Rows from block 6, named by matrix and row number. Rows with one number belong to one attention dimension. Each number is 500 + 40 x the weight over its row's rms, rounded and kept within 0 to 999. All counts start at 0. Numbers have three digits each. After the name is the row's rms in percent of the matrix's.
# v: attention query, key and value (stacked) (model.blocks.6.attn.qkv.weight, 1152x384, the v third), inputs 192-239
# proj: attention output (model.blocks.6.attn.proj.weight, 384x384, transposed), outputs 192-239
v.150 100:520535484533523537545457473488486484513479501514490569503474496432527560545573489541531515564514452481511493553556461419499461515488512439537542
proj.150 100:447503449390459517455548512475515550485522494555489403518471466487501468507503543462406447450473489495502549443447558539531507474545506490450607
v.151 106:511478436488497579473554538551504507577551496486503467506527469486443461490536488498540525517490524447480478525526456519456500488505443493536513
proj.151 105:523519521503581478486514486462472499470519530567554454454584508475542488555457494473530544469487535493516554511562575488468502518520522469472470
v.152 101:503614425519453453473484526492519467538436445540578525576572513462488443495488516508521573426498543444525450484542472531454559465487484471498545
proj.152 102:545460562409493536500470485459627558485550515506557488446414457469489540506427442510474475560439553573556480490475503491557485516511594511464501
v.153 104:458463476494487512500530488458472514508477564478454445442392425518547518572556569422551552526561468473483458448497554501544501480536493478460534
proj.153 094:441500499578509483626515495492485485590550499511555491464588519523458486510546430463483500526475528473521529557526471561465505507471581470484475
v.154 100:517561544439506515547438489497535540564546468516523500458537523517477461461498539554486470507512513494593565494472443522437481502569521543529518
proj.154 100:525445529497525521454476516502413540535471487507449458503533517460546429433499543440506522527524507572556510507504492531528489416434511492502442
v.155 100:405508504402494510540562482505506565515549529506542542487497510414452534509585474477594591488534475500488473460559514501513465484455410598464515
proj.155 100:491478392492478496520499425556510498448592509557414549533562499523573460523456547494498466487481428511484544549472563533449550467533545478536471
v.156 103:464543479529407502517495473506509495475581480512551492552485503433469503517536551397503529529443524530493494519477485490504538574582533548522479
proj.156 105:436524439418504529493482480457481577561488529491480431490416488487514526468487521523489510491480522499472556459469480489507571515440418515528534
v.157 107:473507487456504500468559559447517510531481488471514506489624424498474585492570482428502503469521508513424520503479533489489454497474451513487509
proj.157 106:582430508483461480517506480499487437535545546462466477476516554556452437495509518501535509541526504514552492459497546438467490474539505539504494
v.158 098:467461461467519532443495507480471488514464490441469501454588474456510492493499496468542570402498510486463484532452555467497469485342477492519476
proj.158 094:515555454452506498517512535527577501496538481516512509487537540556524499458485496533518370521464479531492551520583513502485528477514488576522511
v.159 101:452563501463546463546451560500492455591535519547513473474589482434446427486514532464564517535477503498528499467462483461463524492516471491510495
proj.159 104:426442491548510457483523470459553465493545438608448517532460502530456539470458517548570428501478482509523478490463584483525471463577513501503524
v.160 102:485482518510533477491605496514545475489542482503452544546503517472538454589448500456488532469462518509463480439502519484508484487506459422452473
proj.160 100:483453427447484534512413461512437513519461525547490510498436505478564451397477507506475508560531482448611433538456488497538561474483550570560469
v.161 108:482510518520506500533548461503456517463615522482543503521474457522586476517496464521474430438442555488550491524527522542462522474408525476473482
proj.161 105:505457544451553505445540528513561499519454388483530494473467505495553461457475524434508478477538480454465491482413449447527468506493502554534562
v.162 096:478559466487611399518507461492428540512466495482491498491548536529508495482521471480494458563530477514478513437483443411492495496464525458551553
proj.162 100:456504517482568455462502556528474464538525485475424472527525497469529459534480492522461470478467473469483507562479502439497453451497440503488472
v.163 099:494532510476523488445540478546497487549568525569522476425448447473447431530525460526499424567426447473456478526470517377483480483418489499390549
proj.163 094:489512537599507485491549530487451549543524437436512640599550489496534413463527517424526470468549510468519515447523536563499512468662477487509551
v.164 098:506575510537507483522502464519535487440509521517502454519562533480582497498601489436507534482500487508525447443544527442559556492559546507508562
proj.164 098:462461537601515450548560554538456514546536517452490470530515435527527527550520486509515415491474475443512512483451519501512553523463446531511496
v.165 105:428527527487584468531559527477543474517477396531448567519492501549502477548465483497501484537441468449435512494486519515488493483510539463511537
proj.165 100:464492490515456560495457464513501529520497471504563450454582448429551471493539521469426548448486510503523505474534416503539443488511534546464461
v.166 100:532522547470498434434458531516456505525471495569494542479486517533482516489482447543509504449491521487493506483518416517474529457441568522511475
proj.166 101:476466454540522590485488519469522508422557493508511469480475570576568492542529516520477577528447516540460522504535518493561495481509504522433528
v.167 108:597484434528447463511482491483530507508475489466458531478486494487494478464505536459515546506461471469454551524539514545479537496487498404420501
proj.167 104:438513518487540511505478530479496415528567526524530457515525465536443510479544452492504497498532514500581542520525486523449535527572479484514502
v.168 105:520521484523479523510451531550483527536463544480532552502522476475481565496584511537586565460540531425453481527482517503561434473462488478457489
proj.168 101:535504498528527513434502521505563508545514446544534547431521622525437493516477490477542483494513446500573522501481527571482504517511514542543523
v.169 099:480525438515457445529425473535550471529562542529457531559478544426469511548529548485503528462552508457444492493514502494552446497491518455436479
proj.169 099:514486546482488504458540443458462534495522521545514489458478596502490519441508524485518532480459469549478467471496575479549507533489441482513554
v.170 103:478475470564575507521468553514565471506436453496473523525498448470463447493531491562494472473505437423487585520530483455475518536512557505550498
proj.170 099:478496458479454537528494426466457477438519449567517456471448496443577477518506485560601460483486469506516425512537484479560468498516463442498515
v.171 107:475551455468442461539455473449520474588402514501524505470505502514502478471498477467493537506521527447544518508586533454464458546587515494529472
proj.171 104:467490486551537533420527496434440518458576488479476486452545529527533516512484525531469462518495491503533497492568513501535448536434552503545499
v.172 102:513470472484522456529563544513446448497440475420483487512539479426530542476521509439506540526461521529477487467438484483547478565485472516449519
proj.172 100:484490464406538493541394520482523531573495570411542468468521495513414545543522486515505505474535452506543452551472478577418488497494539459516487
v.173 100:518483439512428480457572540551540506465461486520538431483563424473507510406483417521494472532480455551478487496481505488494488391479507566466502
proj.173 100:568499485439520510529505430496429469542504491411507521507424533496534451482445514560440506484501554578508538510457514505521483566544451481484505
v.174 102:514444477558485492524540517569506441501517473551508509461601559527535516496507515540476416432478561504475449473479494480539476509520466499457545
proj.174 101:457484563461515524488507439484506479503419464477476500416460483481505520527458507462532541485474552444502483472514453537480524456504483465461496
v.175 101:533497473527521494435540531480506488479430549499435499443453437528482431486470468482457447470526531497495474503536482479482566551526470510588549
proj.175 098:487524571478495454617566447548529500564452490519484517546491589497517430508503520517506442501540460585528460491534451462498569483500448493533500
v.176 097:488442509556504476536467544509513463549455489543499524519515478509488580442464431500576443536551475507554542422422654510536514537555475455517534
proj.176 101:582519497461560504442522482542555570461518559426471497529477463484593514497514481518539560487512506480455468475547409500503476521530527497458497
v.177 101:426497462483563494544537484507449426513510513397496533487540528540539405536570404491523428500493534538492470558484505496514470506479577504473524
proj.177 104:530607537503566467540506548539538510488389482523442464446497421531503530454415536459482547478520493585499507547420560549443541562441455450478513
v.178 099:501496467487433536472466431552488472455499528494469555476516474535489506444472529389523524564511465533510492507465493513540451483481489522570558
proj.178 102:559529449514535421533444528486502526495549555512523520486503479533486513448571454519422438467494525535503519480515539536497503454540503527579461
v.179 099:455546524492559456541563461481497429542438535490512521480480497477508493509572478480476471539503482433524520517496517514534464545439470523465467
proj.179 100:452507497478517478487445578534540513495467447503540456469555514503406452468423533496431522474528531532537502504628440499521453450490502397477529
v.180 095:515477507579502405601485535528501515454586500515518529482433466421504494459591491540513601444544436550515472486560556475492504496547487498394489
proj.180 099:496516551551500496442470481479498513506477494515492529529600461546499572506440485463495436532473520468545513506470489506511505561446509502539522
v.181 099:524529495473439537532435449494482445554528551525481546456508502433537513510527434492434551595501426549463514541456539463464488500508499531473531
proj.181 096:497560489562478464523474524504477477507456453505424527456452475479521554484522528519562456448518567468559476503496537586515476487485456489456533
v.182 105:505497480512453534575434455435549476557517481504452565489529559525534547481472412509494522451488509524464508455543603496495502507543509443506497
proj.182 105:524562563499494521528549586464458489440500553513543449485379452534583443439553529484536501595534531499521502500485494570467515462532513447513537
v.183 096:465526471545563447429486496481565491483469527542489545536551460464494529550531494562478488484501540455512481504456519473496467481573507452527516
proj.183 099:511528470429516534524545477539515480602477482551442473472473516533518514522462481450529513526500509430444497432512470525397548508446370559518410
v.184 094:560519520523458547430510527535578466429432460493537551541493436562537560463525495496522488501547483501519539518525547504499531494430470475456489
proj.184 092:536590425469530465533506529466534493597561481474456474530481564448478514536552514477531506469551468446441438515489514515452441466501563488518438
v.185 098:528461510450504553430549496579535518460486478553473536525561458555522523526528537462522473486548508527563510514435520517484430435518502548539464
proj.185 102:575466543522488439487492538444491518460495488411450494455523515429484545511438482545481426401487452510506568475528490488583484522489455452477460
v.186 105:526445477472439454482529567461481436452555504452528568526444484449458476530448514443510497491522467545547467498539479575503514586531465516464532
proj.186 105:460550412509497568540487496484418538476512514544451504543556446464444469547480493503525437421519484502426535556486519441505483549471466434502458
v.187 098:557400528573517451516502504483448507477517483504459511449496424521525545527506445525464482503483493509443460529515458471498565525498517527558498
proj.187 094:442469539433504573468468495498432508509508450485440521457424522538489440464516441530513546468508449485519541451529495472499571482407469494477472
v.188 100:491524458468491501436502552536501540482597454507477468510485486436465521543524455485553494487470511504536530478539486511486518486524551434464481
proj.188 103:544467518435550505525483505411525492478449528500494432544525472555554469449493471549528574481522554494503502488512548474534438470418513559486495
v.189 101:531457538499485527502492503501507435565524471532532592440390503467526432546515470467472494531524456477471520487463478508465522468496467546421549
proj.189 100:459466497544511586505396517423482473476553506460477506510560508494472559477423530415509498547454483486494618496511564495515512468497492453489472
v.190 092:486509480450485489524463473517557515512505525454448473540586493530494543614518553465477526437486588506463499507539507451436464541431542568554527
proj.190 093:497458411572453464396529549474482508505469492512499516525439516466493509508490578520476507504408441488543531488460523531482493441472461503457518
v.191 096:486460550543505508504549549461471512462501540477469535511523454535454512457509448371456450513525444457503510494507501595494498475539439488453498
proj.191 103:537420528437489520543454499526549403472510432519519428463540453459532465509453506519494453554563479477479521477499442486587498485545498483533503
v.192 102:452510555487497565534467518495480470608497470515522527485548505523483534480545533559543464503542509498511541524548430563571503494476461428539513
proj.192 098:573513495562457449521509511525568546490538560539394512520555488488469540441504516426458497482471527477483482465586530473510542486514523570496537
v.193 101:465551524500488460473565451466504470448452508490553515531563531477534473563451434481468525402474553519455528481469621462468467533537475489515538
proj.193 102:521478529469501577499473586512458489480505475454491542506492472475540541587468510568502453512525534494525468511510434564490474473488478541492498
v.194 097:536555490465553521484473549462539458540460454588497477495478506553474415476502487498508463509515516501478501565466558443507500462521484467444393
proj.194 101:473466526534457520515459543524487483449546502535517462514470497489540488501446461425533479452505490456457523431476403484392478502417458507550574
v.195 104:496508448443421489455516490446459511484553504505534522479483556503582469545443506510528480523546512465539548476491470516561539537504471467592489
proj.195 104:527460479526563468478485480496526511486529450536449488521491488539491526440468547495569448503457504441507477527479484542513540493492435470463498
v.196 098:432501492508578483508533465457527536560529495489486455492477498478473522482528449502454481404468479516422410515561459522438473468421523457449499
proj.196 093:508478516585485527480554456572489477485487502473482546410513453541456576591460515533506533564438471513444541495529529493500531464522475501501501
v.197 099:512452563510533500469507494499534430474497575504502513520504416502514469464444468572510490519510488545476618481404416538471511593490498499468474
proj.197 100:432509520528566494572540521552420490508487529559592497488476504523526447530445490497532528518456550495512472512546547463579484538482465441419439
v.198 098:573415538444508509509486519510568507489484466497504477552432541436580448578503431519416542583531432519514513564526444417555552473532501512548556
proj.198 097:449470482577483513429594479544520530551464512523509561489590481584437463416511528605551432504525592503515446488571517506475473513539495519534465
v.199 099:492438525507503463491539450509529553513522443558505454523498519456443456500403541525529439502497533495522456476524438520521459486514499501479542
proj.199 094:491549438516518502442524497471512522493447516526480495504519523521556501521450490534508493496504449413557526502549538485449562508492541580539555
v.200 096:486507507462512508448497449571478457518554427490535465463522517452485542516497504502492524534542528468427504514561579511545516532480495535560523
proj.200 096:543448484527466501459537544539490502524517470454482506559523484505536502532496493532500533556517573450540487483556496517477476577498495500542501
v.201 108:475512534487562564513520524468496517527512471513516519509525519566544450561483514596514471475548512502540526513547527528467575482515519534533490
proj.201 110:492551496548478497480486501483513520407535424485509511532495450494444493476470452439448563516471554464476549537519489489516470563545540507489482
v.202 103:518461611535465526514457534533480394512497502494475557507473500480409484532485498486475551494414430457526472505498486495462448424516522426460446
proj.202 097:444491493496492476487514474462498600493559459469471401461495475488579481405505459533448425503528495575460453396489560519511500494468507525547561
v.203 095:518508506542529470495572547445483480527505492471444489466511560542571515446419485510514441487458491492493507520489517600563538524474519493517461
proj.203 095:483529490467558552442531465503553562507415453475480434579502436480527547520515477472504521462492547528519561581431531485409406470466451446517526
v.204 098:449541499522542548461481423557510555484468517487471419466517496532523486568489520536489501530533496552588577448509533503481513507501524441562505
proj.204 100:594403468425540509462505521458479513532479460477514473467521442555511443449504404516439452471484497382465463532517508539516469583477495484473553
v.205 105:561561567483528453532520496464425562521509456538558472534438439511504545466516474496393518477527440487494528519501497507526503441538518520538480
proj.205 104:533513553567531463509485479504612532539493436501545521529582431529533456465458562562544516421460517541553548512475513502551530555542457492493484
v.206 099:513463540525535609487551511509500489490569477486511502492517416532397463544477466512554457585560539447471506513513433522573468544470494526549534
proj.206 097:547545500520483438564548481521509512504537515598508541550452541471444522452490520495529557384555473480578510520552558522514475502413516475471537
v.207 102:433470512469434531475497544512547535544465475574525496510543518564518482523421473473550526485546531454521468480580512470519528538470532460544504
proj.207 101:494477461546598503503531525510526525475579516441421503516511535494472469500575443478510511472500507485446471473458441551456535534511452589487537
v.208 096:619499450422484534480543478490481482558513508480447518554493570514540570495503459516556515513575530432503490433548501490557548546544479585522442
proj.208 099:548450488582551509485439502480508476441405476496531538445480426495445431506505508443411551530500520559512554487514459534495433452424475514534481
v.209 124:551513512579418496462512541556515483504440466517476476448497509465497477461479541451505633457534425523530559503447515514514415532554461504452507
proj.209 108:523528509550493546506517475517461510504611587476396485528510512507541561490592505542523506513512456533527497483491490571551466487516493519500503
v.210 100:496497457538551514493532480561508429617429488445497489544445472553484467495499510541496547465575484544440405452487489545538547528514524490522553
proj.210 096:521526460489484557493500455441491518368449508519473518502502473456509486505452505432540454526489519450534520518475460498545486445490522470530432
v.211 105:480520546496508577552480399428490592461473504483481562516488468509464567452524484520486495540500459510538503504492499506508525546496459466489434
proj.211 099:542584482494473454462519490498505449471475490518448492442437572536529437489515516508563414507484523455397461523579560523448552574511539509519524
v.212 100:484530474453605518508520486465500599500433572475522439520495494526491510483466432551500522533489524502448496517462510511550516522517440536540585
proj.212 099:471500529497554493544489535573501504519527499478484449530537440510503499422463538506569516415518462537494486483577432446491533462499522477550455
v.213 102:536445448550523414544475490556488405468495490495514470593561448462507449562516461491481506556498480482511444550614470500570469519525477508583471
proj.213 099:488501516498442566475548538482592535540509538506508492500566491503515519466505525588536539433455478464516515490506497445514556525486461517453499
v.214 105:470558438411425539486535412456478507529501419536542604578495512489488456489437458447454554500543557498494478477463487542506449517462538463498537
proj.214 108:531467506406490533451568558533521471442501489459478498452462492454440494454576490475489465438524457524529564532543520473441512472465542449495452
v.215 100:524507524584518485470437549545451524448440459503505508497537504472507487481504464497543469512495485550540455501575454553497612528527455525490550
proj.215 100:451479511448506539477526507545475497534547501495533453522453522522454535558445500467457490462441511544477509568520488478457521510482465526526445
v.216 093:426493565453527511527512480423544533559493547451520447512447463492509542465543442546506532519474473513456498599522528545532551522522485520503512
proj.216 100:477483459444484486554458454551554476397418499548488491565532565536453467540542458499562476467503501472496515441514502487471477536467558468544462
v.217 100:486486476557540507474586461469465529520501438506449508522490474580497515519564517528562421446506567506527481536548469484528461461495546482510431
proj.217 100:491554522486474503539515499476512519469478477425506438474568492503603480531417523516495468559502538494411538493449475520524561501532558522484453
v.218 097:517503487540438492532470425482472568476435497497573519577493542430452537586465468502420499495546534464458549542514531494512549529518502469520474
proj.218 097:457506506419489490458525489456544511431558531585451497493493577572522544529473520499477507495492464469493470449519508535476540529551514515511535
v.219 097:403482432492438544499521532567601517495513503525480497546522447494483477544491498504519522480518573453543497555539412544455473485512475488562551
proj.219 096:510493515494503483402417443415456464497510473484467463482514599519521431493549514498505547503506424443538452487434527500530550452516518479521498
v.220 096:494433529518542503501537459422469519474544429479515573534493470461485568501572517511560492495483517470466488507482467439470525457505488484484474
proj.220 096:444589462484436438527486496579498473522452482516526493542516494564514472545422515542474430511494546508525443515502518478513518499474494502485541
v.221 101:464444481482489476488466527535488472463470470472472491549528536429503563531480526459451517551565481491460527472525496517413489527474445520593508
proj.221 100:491526523413461534472527541489486565504524533502497434418547574526434514483511474596477541507513496476569514478471478533449478509524521464454486
v.222 104:526496493477507533536482474472503477540505506494558471511544524510541537509523528501495414575467460475502502506610545514443512489466564458455534
proj.222 101:534544532395531463470460518527537487501521460562511528498431496495519542480439451547456534497481544486490551534442503443533485427435513487515538
v.223 100:498511465444463444532473546505526510585556507512541511483472520472484569522488484519479426440418466466470464493568548557556473459480485492559519
proj.223 100:570465542513499470525562520468551494513550528491495471506553484499534510501485484489527500596530540530527495475559428488512456510527545509501443
v.224 101:427520569435517482553484474491470537533554467424439480551560505533509441477541466420484588549492476488515561522524458547441465413450447453521547
proj.224 101:517532488527474593432470534452462441457488478489542552462528499410468498460456530483465458417530438495540469489470531508459527615489555532492519
v.225 102:463499495533508478467456446462527519577522527517463511494480471446476483471515509530597501537519453508488497557514529417456402500492474541551530
proj.225 103:503570496451477494549551514502513517467491520485457498497590527506501561561466525424490594513559513518468494455471517567473523508515527486489497
v.226 101:554472461459596452526531533510508512511471447504535449466562465473469554526429548528430520522488505476526537444452484430512480516493545519520463
proj.226 100:531473495487449475552500489497461537451515543432508457598505429571582474552582516506478472526498467474469470489528423545490451499438525488542474
v.227 095:541481557537594454479473509489504447514543494500558538492494502476506474494526532521478525578492513596470469564543529470487465571502438467461480
proj.227 095:475494394403550524478532384476574544442481533480446445487559447534508509544455453502531503480508504487556510490571520463468544609563508539486530
v.228 098:499490552462430519499532423538501468565482535521530465462551467503504453497510551491511511488483475562481457535502540471550560556564431529488476
proj.228 097:448527446507520438487478527516528479504558514450509453472494529505435529501454480478549551467548449488519439552507543485500508496523525457495496
v.229 099:506561494518478518485510433578510507545510513461530496483505463493483492482479477509476487464493505535512513517508426484596509520511522543554492
proj.229 101:515516538528540517461505502461454512407461453484467481496528428476468503498500491521495501535514479554499481513423573545396469569526511436482557
v.230 105:548500543445446531539484561521545527498523476430601487464447496466476507563439495512493510492514468506484563400484552515533463463578437471487546
proj.230 103:530620480489571519434567456432470485550516501543455471529505482462524598408542505528477508517516487452516508507494480513457511525419511499480532
v.231 109:484513464480481492478505523563508486472564561447535521507419522490489485531486435432462520455461469414507522495544498511505477496541466431575492
proj.231 107:531527543504542519482493499449447481434522434553421534533535474542561558511480562494493479517508464557537512421534508557445557500492543488493597
v.232 097:520496474466449502445505554559501619542492524457595462469542503503514426409566470455535558536473482533433499463470536533519466532499480520504423
proj.232 098:491441478487566530557475474555489515502466498589462526532490415503474600487400543475439526468467504396541506506518475514444415480519528472535519
v.233 104:466511503483508496417471555502514504545554473546521493482478533507428482515504510406494563515451534518465483473465505485498604498530434486481528
proj.233 101:468566472559573481506486519503456544470507472525525525424459524508459549474523541562486454484518430461560489469500592482479473477440494476526459
v.234 100:511471544536524374515457491576518471477564523456517497499444534510533526450514528519491485498567505564479533583491488543547542551497495503540452
proj.234 097:499443491512517517564466481501483557488470440491471483507521520420508429494558492445488499516476521437450454409453528494542456496519473584503488
v.235 099:430487516529522543439569523469564523511516453480512521442414556492553513519517541522510476511532575516567473579421497513500497472557524486482554
proj.235 101:479478466508478542495502474464503474533481509550552505514536517479460499493574463528480627445564523535451511508532464501450455507447515503512449
v.236 099:536500496523538503455612548501466481518455466419574548502518608562548489481551459533528430511543481511482514505456492494490511559446481518517513
proj.236 100:478524494524474502550468469434568451497474448559465492501533471479549478477458516482477555476465486516502493521530536529493454505466550433523485
v.237 107:477485521511520497483479532518537509530487554449515489512488429539467455522491432535446500548520504545513563559429527491476479509547443562524528
proj.237 106:572515508542520531468499537424444454428490495516447559520493514536479495540478549531497454418453460507477503474495505553576522479513426547481539
v.238 099:491442492527525496521448467504470561495513553555548401475442468506501409452463478470476488527538511528493556457484490495456494524516449493502526
proj.238 097:459573535511545515497516485531549479463489477473517545528475493429461581470490472542532453506513514506450422422429469559503473496560564541470523
v.239 105:527505516514527522540474490534525488495516513510511512453485446494486481478567506490509483437501530449540560503529486510515423473500488502533444
proj.239 102:509494471487503482510551427530445510435467504448475485539480609466550445506411496441483429566517504530488491510611555470513541449552473446442570
v.240 096:494468473412523517487519584490582481489559514504517593465507512490478514497486490505477488505537502502500459547499467521452517529536443476584444
proj.240 100:489478543580539560499486508451440461498492538389498509494483477483472507539552549515568583477510485444484506470497533498556441494494472457493546
v.241 101:481493488550581544515518522453532548505536563529469496465451484534499453523495535513531547531459511468381483548499526608499436572471564529527526
proj.241 099:470554537519551516436515461486502517444484415524477507555540545539428500460506519517515521555439496526510486482520528496497431433578457478465469
v.242 098:495423472462517566573494535525486502537468525568574533520452513499523509411469520461496530476468527490398501491497521455549549452520466492470453
proj.242 102:519514518538525454455510467444457507488447486585502537523520477494522577525517469501442568526524479494502473519529451495556506560530576544548490
v.243 100:561541478491467497445454530524473479496472454516492514548522460462508534486413565508456431481506412489459491477555464523473551560570522482492538
proj.243 100:538469489537527553490476499593437456486473526501517502472484471490467516575463528527536518551528506462489485541450465533493501539527462503502410
v.244 104:462510489432467422482523463556467552502551566480503508543473527516475582540531479480525562596522488443462483496537533621499522505568426540544482
proj.244 104:541496469501572508433573553481511543457459415534561550550450513467580515427461493495549437416512532506492477509482526448479489509556472550457491
v.245 100:483476537553478584529519501501451469391492511521447513447544518495525486575471532503497459486504475519505504460456483505486511545388504465492580
proj.245 097:568477522465588511471562508492542523524551516510537461494503476511537498473471502459436462498459498463529538477456506474491474437504458482458464
v.246 103:479580474462524492457582465498428449459550514566480518533472574574531538509486515465448454536560439449552459467497487493504537426517445495459525
proj.246 104:517422471534457480480521495551520507462523497463532503594525522487548529468501481512538469541466485535519481514484477484476483551537518480492467
v.247 103:499472527413480521431482512464457488483499448494457483486497511512519554485501491464516508618535567486526557503423505437567480529548504498462522
proj.247 106:506506477502543421570478520440534489448554468559563484560453490442543497515492480492443542529447368475589489481453537481485467520477518466486460
v.248 095:520548483515414511485445524493511609439466531555505577499506466426509504529453431533523480551534431512519525449488456526493547492536527520537498
proj.248 097:476508492499572566549492528491445408540484440508554473529488436483461423506567490409443539455532499591565461484485490449536480509508544523429512
v.249 101:493541458573467481507537495469466445475558506438540511501509527494422482469528509457482536512566498454472440500510511562488428495514518566532475
proj.249 102:521523509485444461548444481515540474526577456505479548506450516576458496474485484521484473473519546507567553439538470479457522520571478468436469
v.250 100:543580498524497471412469514526447479558531472529433474523555492480448519515512517521546451508470437496448492494520494533534603458479473540541515
proj.250 098:526467493500539477546510554459509486560516567429478496513545542486530505507417541448530484475501534467484438490472504506525423499498508516521495
v.251 097:500516508540498514508489507469490473483464528510481546464526515453491567533541518516473522513520452587521523467476503511533498463518501535556519
proj.251 100:463480523486552488513516545519502556511481463539474406489473480529540466506539564466520559471553525450499459451476478454488500516492431466529501
v.252 102:409534510459503472504459517517490507434523539448500513497534567492497475495421484504619439496472574568494492436491470504446450497459533503589472
proj.252 102:562533536442513459505528501567518562563436510570498520511491444522539561496529506468499529460527473476414548541439475516547522467588447509506511
v.253 096:507480561480495564478545547568530548544515533449490534511547442512555482514463528500445553450508466412555488522478464466477483453517378503566541
proj.253 096:519539468521613487500513522447525508472508418456535530535546548520488448479524470534497477456530575494470447452467544524472544506413521525455445
v.254 101:543525432489497462528389504523519470534500525500498461529546525440534485539510502477486471551481535522527428511477540539498566525467481515519458
proj.254 100:441525567538596561493495507505522526459465482598466511537488517542471539531431567422474525452514506529510570486494536557482483438518505517454520
v.255 093:488479479518442487559487542450497473505479493465537484451456524514574448477545548540475466469444552451430446481489580519472516519505525563474516
proj.255 099:461523546470577579504486500496486481496451503522478470482526492432458528529437467477440520496437498573534493501481488454492508503529445441501517
v.256 096:502485547552519448437534484424614464521414514499491472541549444553480542492444576488487518425544491479513493568513496515496462504506534469453449
proj.256 094:464544530443552540498448503481507476546418425434467434505542566479500541542539481518492488516452514517498468450525565500567536528454489543470512
v.257 098:462466502434426503552468556505456512483519578498496525463535433521537452528501515479516585520439569484533497508454496536545509532557466505486475
proj.257 098:475481535559464419577546464422500373507485509524469488427426475494583527505542566427482363527513393499444491455483476483556523536480537525478489
v.258 096:548524500517489478464516460447511527567535544508488430461566498461520512494496515447561498482487517513517464560511497458423447481549473491485524
proj.258 099:457493496544522513452511523504536438450482506539491445519532496548512501506507513541519473471502507478446478538567470462475486501501483503528530
v.259 098:427501533551445530512530497484532462589524476527524494473482531482469529482506556483478459460483402515512474510491489474476490540462514510499513
proj.259 094:494474505522545537454512495466486450493583564479495519529494539482547452466506515510506574544497559484489494496480501504510493431443496535581499
v.260 094:473492513512436452460479489517531473467525518480505529501457419528468489493482502521552558534536504514508448452480461566529493605507537529491508
proj.260 094:431545493517514516563458505511544537533531522538463433501498525518456531452493533452490475526493490487541505494535584523500560447526544580520534
v.261 102:467459534506459529475453502592510509524408447439423491478489505518544478509461552489584521368493520441557517455522488424551475519527502479538471
proj.261 101:522398500457512474530479522477461561509505470471570612489458478469563482496516489468484468515507511568435452537527501479498551526460464534574532
v.262 098:544535391515474479524472511488539455598498484524472486416583524491526502541497519561506457522555479514482451491477559517574522548458520564526505
proj.262 101:532460532479459461430485473571483544457474478522505464547474456479411467494488462502517551433445465506470546507582456482441526447512453468512508
v.263 095:537458513458447516498513505497475576505471470463474493539495487464467448550432479448496559465438464478540514553568496497531542549486513501502535
proj.263 097:488481459546540525494482516531476543424426532542536506489505523500508545522513472514517459462467553504442442441502530514494438491476484479512511
v.264 097:547571469574408464525531481519496521476492473500500603497525479556467533480483449545485497507535549578552495511509546485435617534496536497497499
proj.264 103:454419532484521477563567475474609432476525527449492489479483508528555511511536461469512441485539473424508529519493500520534496497438498510528480
v.265 098:557569493507537476454552458496502444522508502500438445486489546446499474498510522513446538392524493483529445547453587550556567525511554507471477
proj.265 104:443491496469511565496466506496572476517499396467526391454510525561511618514503498495528475535486502542469544447533521487539452500529520570607511
v.266 096:539524478480536479544419471464493538555423499465457487520558514510474523530432453583517459543458572499459461509447494473474543509505587447493478
proj.266 093:462457461490519500497432539469499433521522472519543590454430505509505528501513572520438455488513453527511506484477520535565576513574546516529490
v.267 100:494485519526540484503557436529488489477523483505484497501558478523502480556523492496524434489480581533398494517486418526439452505496475492477423
proj.267 098:581520412428461591529511465449477529499475552527477535548552466526483501450505434523505510502552572414560546545489499518528501523553586552493570
v.268 101:459545534467558554422599464431471500484492510554434549419465529524518475389533581521509485494558530463535499521486529492449501556434506552554420
proj.268 101:524530510434410479465388552487501496516506491445537529466513518489507518481493527537425524524476451496474512518494476447546507536501506486503461
v.269 096:510498432575526422497462473550506498421542523510555480537583449489452514529458483460501451504536521526536526517515430547515528501454462470482453
proj.269 096:491548495450425558526542530513535503502508487451435506533490490534454519496564545503535482421479490432517590530500532532562458530499495502502502
v.270 105:514500492460499461434468532510481466541459510480499525534460504505482515487616462488567540492557509535489526423514423529548495505549394500510496
proj.270 103:518464447495464499591511532481591446467594494503535445572426476507456503469395502497515415486507461502509494525497562443486529526533529481528450
v.271 106:557480497537484429495587516532505440555567493451491427538491530510565450475507479419582493495472487504474535539512474449519510481532522496497467
proj.271 105:475507481453505549611492459535520447532385552510455518505474479490526562473539539566449517453503553460509493497522515496525462503448481493510546
v.272 098:469604441559466546519464422532532520524419592481472485519521470471528515568469518563518557575574474527535465580481507468493525520620527521593471
proj.272 102:533446484451551456524542476496531522550512534451460486446421519494490440499451573506499474546552418545486485434547535522436471484539499501537576
v.273 102:501411550518469481488481543518464550510561507480483536521419469509514480508405471510521431545537465501512459474435550535508591509450503513473476
proj.273 104:510513485476460536596536474465538488493458450474505510465461438519570502488477482513489529382492522493535441524518505532514533430610463496500482
v.274 105:517464490445557519575551523518499442479504501569476541580456531515460503522520511519463466502482489481557537488521488524538505505440522538566475
proj.274 099:486496509484519458478458462559507452483537471485481508436554428507477454408461510496535451469497550544413511551573469421493563509526434444499434